From a checkpoint of a small image denoising model.
Training: 12800 steps, batches of 128.
Rows from block 7, named by matrix and row number. Rows with one number belong to one channel. Each number is 500 + 25 x the weight over its row's rms, rounded and kept within 0 to 999. All counts start at 0. Numbers have three digits each. After the name is the row's rms in percent of the matrix's.
# convs0: first 3x3 conv (model.mid.1.convs.0.weight, 192x192x3x3), inputs 0-11, a 3x3 kernel for each
# convs1: second 3x3 conv (model.mid.1.convs.1.weight, 192x192x3x3, transposed), outputs 0-11, a 3x3 kernel for each
convs0.45 093:491502499497517484525490482505517541491479538485485472513492506516512476471506492454500572509488491524508474481489492516495568460472524458500486544491462491486515500505501496518514521490518467501518525483528489492485500555455518543517460523505504490482496524515509484489507497489511469478477521478493518542458503528499502505
convs0.46 123:495508458475485485505531508444490494452508520474498498518527519509522507497478452506500481478503506464471496493492502487509520508541449519508510484507530516509497481453478470429475483487490508511522489513511527501534538493478511527499478497493527521506525497511529493510490485559491462538538545561469496518494482494480462464
convs0.47 117:509472500525495479521513504532482472558511493544532484528499504480470513523500483493499492480530490531501474519479499479534541505461508500514520512473486495496485498509490532509486507493487458464509554528513514493516485456472491510469502538537527521495513491474460487500508511493483456509474529509492483506526500500513513483
convs0.48 096:522513511521501512535509502558511509507469506498515470478489498510519473483487501502525438517478479522495518519519485531476530532463494471519500523500473514490516486502459486513457528462491490493510503478506531525489499522509504521486516540497516497472527541501474520512487492531498485521497565528484484474458451463478462467
convs0.49 102:530501487491496517487490504439454472439443474462467501534510519482464521476495467482516479492474481500475503493499476487514490501483505500492506499490509502494471531495486469485509492488529518460497489490476483467477485464464496499480527494497538509512510514522536534544467427471488496534472494489494490525502473472461456503
convs0.50 111:487502534465486501468465497492461477455467487469477443542515497545512483518478499509486488544477520517521529516494500529507493498503520506500518487480508483544510488495474473483497507474475494487491496484492476508488499468478521481469496518505478508518508474485489469500474513493509524504482526454476491478487480498496461475
convs0.51 093:483518483500500480512508510512487495531525520490495532515480505484498514496493492522497466485525535492517532501497482505449495512505514495497481497529527529480484505496517477482467503511462503474500455494476495511487458465494496518502519558491525521509517505464536467488493508468495531492488479485476499487501526502507497529
convs0.52 052:503488495483495483509499507471521476493508548530533530471476438482498509500476478450511521527518526523527499541509507492515498478507523486484472541512486491488465470501521485515478536498496516489513494527497449491553536503526528513497522481473491485495483457482486523504470486518509476503485514535516558512509510498525537499
convs0.53 122:498494501520520494504512536499471497495475468541500510507485460522483512543509487470474485489494508493529489534552534475538544489484542514459560561521481512524476522473537485489482519507500527485523524467499456512478489489511456477535486487456508457496520437505521510484483479449480486474539500497522510517515494481541444519
convs0.54 113:491541541468500537486504476490478456513519489485475516517481525503496511515498560494488452506503513496489509524481484535491476499523502489489537521517515515499544475526540484485511450492507508497499522529491478488491466505490502497483519532486506519519479496524478471495492500503477508541497506497514504480502462493496466489
convs0.55 122:491505470497490487463525499468468477488448488476506475515522528474485483487457500521522479525502517460524468494498493538468550521531471486493512526527526529499515532525552499519508523480503489469513509554532506471473531513505446473515481479526494483497472482493498535512475483474520488530542539539499511515489504509501489466
convs0.56 089:482510523499530528495510511541526519502500505512528532455479501507488486465463532529509557525521505460469523520466477458501519573544500553512500479475531473476531498492463510505517514491507501518498467522443493501516537507486475493479483522515521513473516507514512507498486545527503493474495512517512503479503506509528498507
convs0.57 092:482487488497503491479512528504473467508488479467515511516531500497479494489504534522476477504487520523540538534495514480454467467468507498486482517510527509513498536482466494493474489519492499483488498519516491462494497468491444538500502553505518527499509549450489469478486500440523512455513473492470515473497521495529494514
convs1.45 092:490489526528477490526546494492512505515508544563515500499504480544535506472505467550487495478547552476470508490510520476487512474476466499503472507518484441489526502534523493492497490460469494497513449504531457475491504517504519510455497540510509517526526508502475494505512512529550474494555536486513482488502503496473491518
convs1.46 122:504483474516508493547506525477478462462487484468459485494499455486485472478475457522505480514483442476474423479464485472481481478492473542534568516536531523501525499520553485517544521525540504512505517495529526522516516499502491470491479471469490520509486517532498482515528528521509483506522508535480494495489518511522509506
convs1.47 096:474514507521510506516576530522463491523505471560531535482473502494466506466510448516524480513506485503494496507497510479438499515505484508520485513537510505467481506504487459491492533509455539510499500509518498494494505521511492494530494527534503509481534509526480540473452506537475530495503521531513511471538517504525515532
convs1.48 100:524528505512523496563512523516525511495518491497492449488526515553511508487474448465481435459499497470499450513523512513505474523505490475509504475510464502537518491495515481530508517492481524499509488489522474473484555528504547491550530534519527544504513508493497466485497496542494512561522531543493484469440490488481514475
convs1.49 100:507501541503498517493482494491475479474466471459429443526535503494536532507506475528526495511492494498499483522497488497514526486508477546521520502518529504502510499492529496493529525519547485499493509495514500506506494490515500519531481490496504495505513495489494501488498512519461477522484517502487466522500472487508462504
convs1.50 105:503491511511496491452516518491494473466501485463483470513508510542488503546526474497518520497490529520503498483503495519525516482526487462458508543490482523515472453496468509502439490517476483507485510516490473516508498527510542534506534548533514503483512510488494523552505502483519503474493501507487513476465505469474479504
convs1.51 091:516538505499487502498504498525481503474531564483493504469509494475480468507515485525457469533493490494501497504447526486505457455519489469488485482506493470501491498485501527513488488500510428483518502521496500516512533457490515517486481463489493502486485469493511474493504541459501488494513490491462529504474495543491504520
convs1.52 080:483489561502508497503505520522520504551498499514476519525540495510492514514499488501502505529551516506504470570492501567486515497449525546501528507514497535516494508506475508481521482526469478543476506509484506484506524538505543524498465517539502538483488534460515515485543472538513482505498536525484507506541464447507470484
convs1.53 095:499499533520457501529491554479493467525455472555531514493461472523514489558522501529465509494496507493507505502493483479489512466483500508475480484479468501529508462473474496501485460500490513482493517508478465506502497481530465477533488466486496443458521489446515533456479505488478489493493509488517519493568499511544506516
convs1.54 131:509505510462526527468507533469517525492490532493505504513510535531536523513546559483496526481493529481530536496494485526511491497481497474468471563521479520515482503494496510534494471519501490490508498506483489494487516505463534508489512525508493489527505515532491487501505486521500514532490539545492548489455503497501504483
convs1.55 093:460498487445490481531542520486478491494495475475490475514490495503514488438466478501521549512499536446411438492469495452512490476490456510541506536490548474516500495506500492550510470478487483509503474490453494471477521504528492527519512509491475491522472482517464483485495469457492479467496538541466485503505492494499526548
convs1.56 084:484506503528538496474470499488487528448537516514497501457538524487453496496495474516481476460512463534519511472538455499503521512542486478472525467505492549514495488496510472506533499497483465512461473508474516486456462513501488491512545541497459501497544515535535539547517531509510486512485468480538502528499541500524486531
convs1.57 091:517480513537482495499490482504484497509467511508536501492505505474508506492544474516500481518463510501496516503462521473511500469539502494495470478507517530501489500483490499531482528513490468479521455477527498530478537479491492504511439505509519464491524445479489491480563504500534496449532455506474451496474487487473495487