Weights of a small image denoising model.
Model: 2.81M parameters, 40-pixel images, arch unet, norm batchnorm, activation silu, widths [48, 48, 96, 192].
Training: soap at rate 0.0046, batches of 128.
Rows from block 7, named by matrix and row number. Rows with one number belong to one channel. Each number is 500 + 25 x the weight over its row's rms, rounded and kept within 0 to 999. All counts start at 0. Numbers have three digits each. After the name is the row's rms in percent of the matrix's.
# convs0: first 3x3 conv (model.mid.1.convs.0.weight, 192x192x3x3), inputs 48-59, a 3x3 kernel for each
# convs1: second 3x3 conv (model.mid.1.convs.1.weight, 192x192x3x3, transposed), outputs 48-59, a 3x3 kernel for each
convs0.7 106:492489496477488470534506497494509498503496503499518463486510474477490508476477477524508501469483479457448452529508525489509512506452458476492498499533497523512502515501483478490445501478496536533529531484475537528509512499491491510503532526517526549508506513494517527527513513518514499518556520544460497521475507496495509485
convs0.8 100:504531483460547504531463484536479533501526504468488497484510525492500511544501508509513527519517528519483545492494496518485465494500489514515482551484495516499463520502474478508520458542497496480497500481497517492501513533566492487511445465476477563481492547481455466466533479476544491441507472503504465532459529522557515540
convs0.9 058:532550461539533469486431464512519516530510521486486442529485498482490531510499480509496512493485527494544515497506480489493487512499461512456472506462504474522500488520511538533500542495481517508506511520526503509491483486496477513506509535481463501508476513473469430515472487494467554562549536485531530502540531502539518460
convs0.10 104:490468482519495519520505538510495474492516472572464488481509501500512508510516527478487523483510506525487519473523568457515510462484530476548508474462556484466507527501476523502491500462544496505516517502482532477493542535486493507490490502498540508500469496508437484516529495520486462535482498510490507496507486468509465509
convs0.11 123:465504509502506510497467519520515453475488513504531515546519486515507489472436467529505540490546566508501501467463480490523548534541557492483468480487484484477505530490472495485497484477511505523505495542532484518529489519515491498516519506510515507500498454498466536510544517525481487487542497487504504494497479505486507492
convs0.12 093:558456539495473562453514489561491484504487467465461518483513504486459531504508502469487474542526521502518494490511515511516497465524478557459520501483485470445518462532494499516491523483516502478504503520495514514520533531486479501490477518488508472531479505499483515484505513495553497457536503514541469501549456516465457486
convs0.13 041:562521517538538502468429419518504534572503508492456443526498517456507509514516461484497500504495532488526540505517484482494494514491503525473517482482467511477501477513500532534497530514528507505498486535515515505498516488521480504480487491483484479492472534500501472510490497491488543556538541516560526506548540509540529505
convs0.14 151:489502504538487485513489489524502479484503500491481490498486495454564481530530479513494479509515481484493515517507484559495453527455524492528498521485459485501473479495502480468509506520496499538499479491475501489468516511532501587520542489503511485505470535489543484468485524504513525510510504497524476501498567505557476530
convs0.15 110:493519489537488519494520511451512508503482511503516520530476485504504511515494508513526531498506534484476484521557509511497517461492487490507523502493505474518468542497546549493538552542516506521516511494524529517473517529482448514480509472505474513530489503492507493515486486495485474509526482492458447505502468461492515502
convs0.16 072:509479510432471503431496521537523471452468463446460478488467504514512499483514486524476488517529503495537499472503494462513511483472489455480524472505501501484496495487502494512514508477475503507499521520498490501497498504515462491494480489435478463468476472526481527563528522485556504461524520459541495432552486464498466497
convs0.17 066:522504491526500480510484425525522588483502483481466496491486494503523487517481496498478480492507531509457535526475470508519494495510469541491463495495518485508475505499471500527511497531506498512529485502513481490531508513583490467526462492513509471480503474448521462450525506498487526531501522569526541527491567544509571510
convs0.18 131:481536512490560506493476480498524508515504538522541495512484503479513514476468484497500512472500463518475494550497512550508494564533473521492489500459451489453540474520480482511520476454529514473501495518490526513474495477486508538459495508481569497525543521532541496501502455489495496462509469476515493469484537537512517493
convs0.19 100:540459505474520509452508501495514528521534478494504488543510512504482539507496524463473507471502542509508511514496517506525509540566562493488499516507487477485484501485462490483454495478493523503486499503482523497478527496512487495485526447483502511552499545531512539461502510493457498479493497527522503493492485525475497492
convs1.7 126:514526523524539530487497483509511502502509526463500519486506501488519499499501499508505502507511495464468459538526514528484485529510491496498485493463488528527549517527533519530489493493474499489503520503521494483477512480516502510553518562578511510515496518516490503511495490467515503512523545549544549530536539509512499491
convs1.8 087:490442477475505563511510546465531546511460479513474459485457520508522531519494503492517498515489541501495518476490470522468488545519474490527479522522463487472483507503548536507530495512535541470533515481466512504505499541513504504502497472445441469476482535522523477527467553476503475483512503482505442501491519549490513520
convs1.9 096:522541493549501465484474476485480487511491458497478506516499529524510502498493470534507513488512517554508487507480497494480517477525523517470496496532498444472514491544554509552504533529493514516489520486498514504512480504540478485490544499509528479475514468502451483513519465504437509543493533494510537506536544464546483500
convs1.10 104:508505520520495483503508523462480471483487503541522473472504542503471526507515512457523509424451522480481500507487513513492587487470506465487517457504535488485498536544530508491505476477497489489523475476541474444502461438505528506470527538496501496477493519483496485515471476449485525503511502498534506511522500477465484523
convs1.11 171:507526540495517500493473468487489491499504478529545512512525502498459462491436457487493511477510512531509493481467488478459496463483512479496498525485484491496519498504522485505493489473474524494508525487522545518495542544533519540532542550546516540509541518499500491498516493468515494487498519526482466472462485475484502492
convs1.12 090:481485551484541506506530487521531504516514474505486518466503521450507560456513542506510494509522491480545570511509490519501476474476554484553520518498514520491477479507488517478507507482553522462511508474503500494512487526531500479474526493503501522520516505516504477511484511509514510471526509527523522549538513513488523548
convs1.13 080:526541516531491485516522449514514450487503485481462494529526479500488503491502512513494518512483524552481500485460504493516478517515514500532460476501502478472491491510538497553523536542490487494477470485507515507522504500492463482450502484513510506482492480442468511512483444485519482543544515516521478505505511467558481487
convs1.14 113:491504463482506489482467456532507483527493443511511455448499527448475565488506544536509521514506455506509473503518510491533498504514448513537488519513499488501465473472510493497521482472487497494531466497499503519491510509486465486515499495530512523485469508513503484514520513457503504466489499494500467489505510515496502508
convs1.15 118:522518548547523528531512522463495484472493483452494476506503551495494523515521537517520540460486481449447485528525450507512489498481503467492483488496529471501515560527515545509508578552516494534501464512498476467489446458474463470457453497481491506507522473512493497526481489472466503492467477472514520538503499520505486523
convs1.16 094:475498511460542498487543508535517494487507483499510504495515464504526523492554542519500535512506468509515495500509494509484466455542506512537494528521483486544458501505514478477502486517495492507522512498526483567425499509492506503499519530527501533483500516480537490514515500478541491467541522495504502530518513518500493498
convs1.17 085:545486475487479533481496506468510468483540504468502480497479497477477494474539503453497525499506537501516509465509529521491482558490489476492531469511502505487503492500527509454497499461466459479496464488496529484521496524504506552502518501494441484532455496518478514525448499500560534519533534521531500478487489498494500509
convs1.18 090:482520490485520515504498501501501503499485513496462467476531500474499515494492489511525500514526519473526529523529460527540507485533496526488489491490480499503476512507529487523547466506532520539508542509535512527508467450510473481477473491481490494471505528440502496518515517486502508512485513498547479498475452494494504510
convs1.19 098:503538514498485503500479510492460470510475448497490449518531541521554514515497481491479523475498519508544549498504468483500498482489506464480473517525507492505499501520523517514495497508487507490516470514501508529491474497482508472441475526457491471502498444508490485504478480449490479496516494489534516543492523511479462503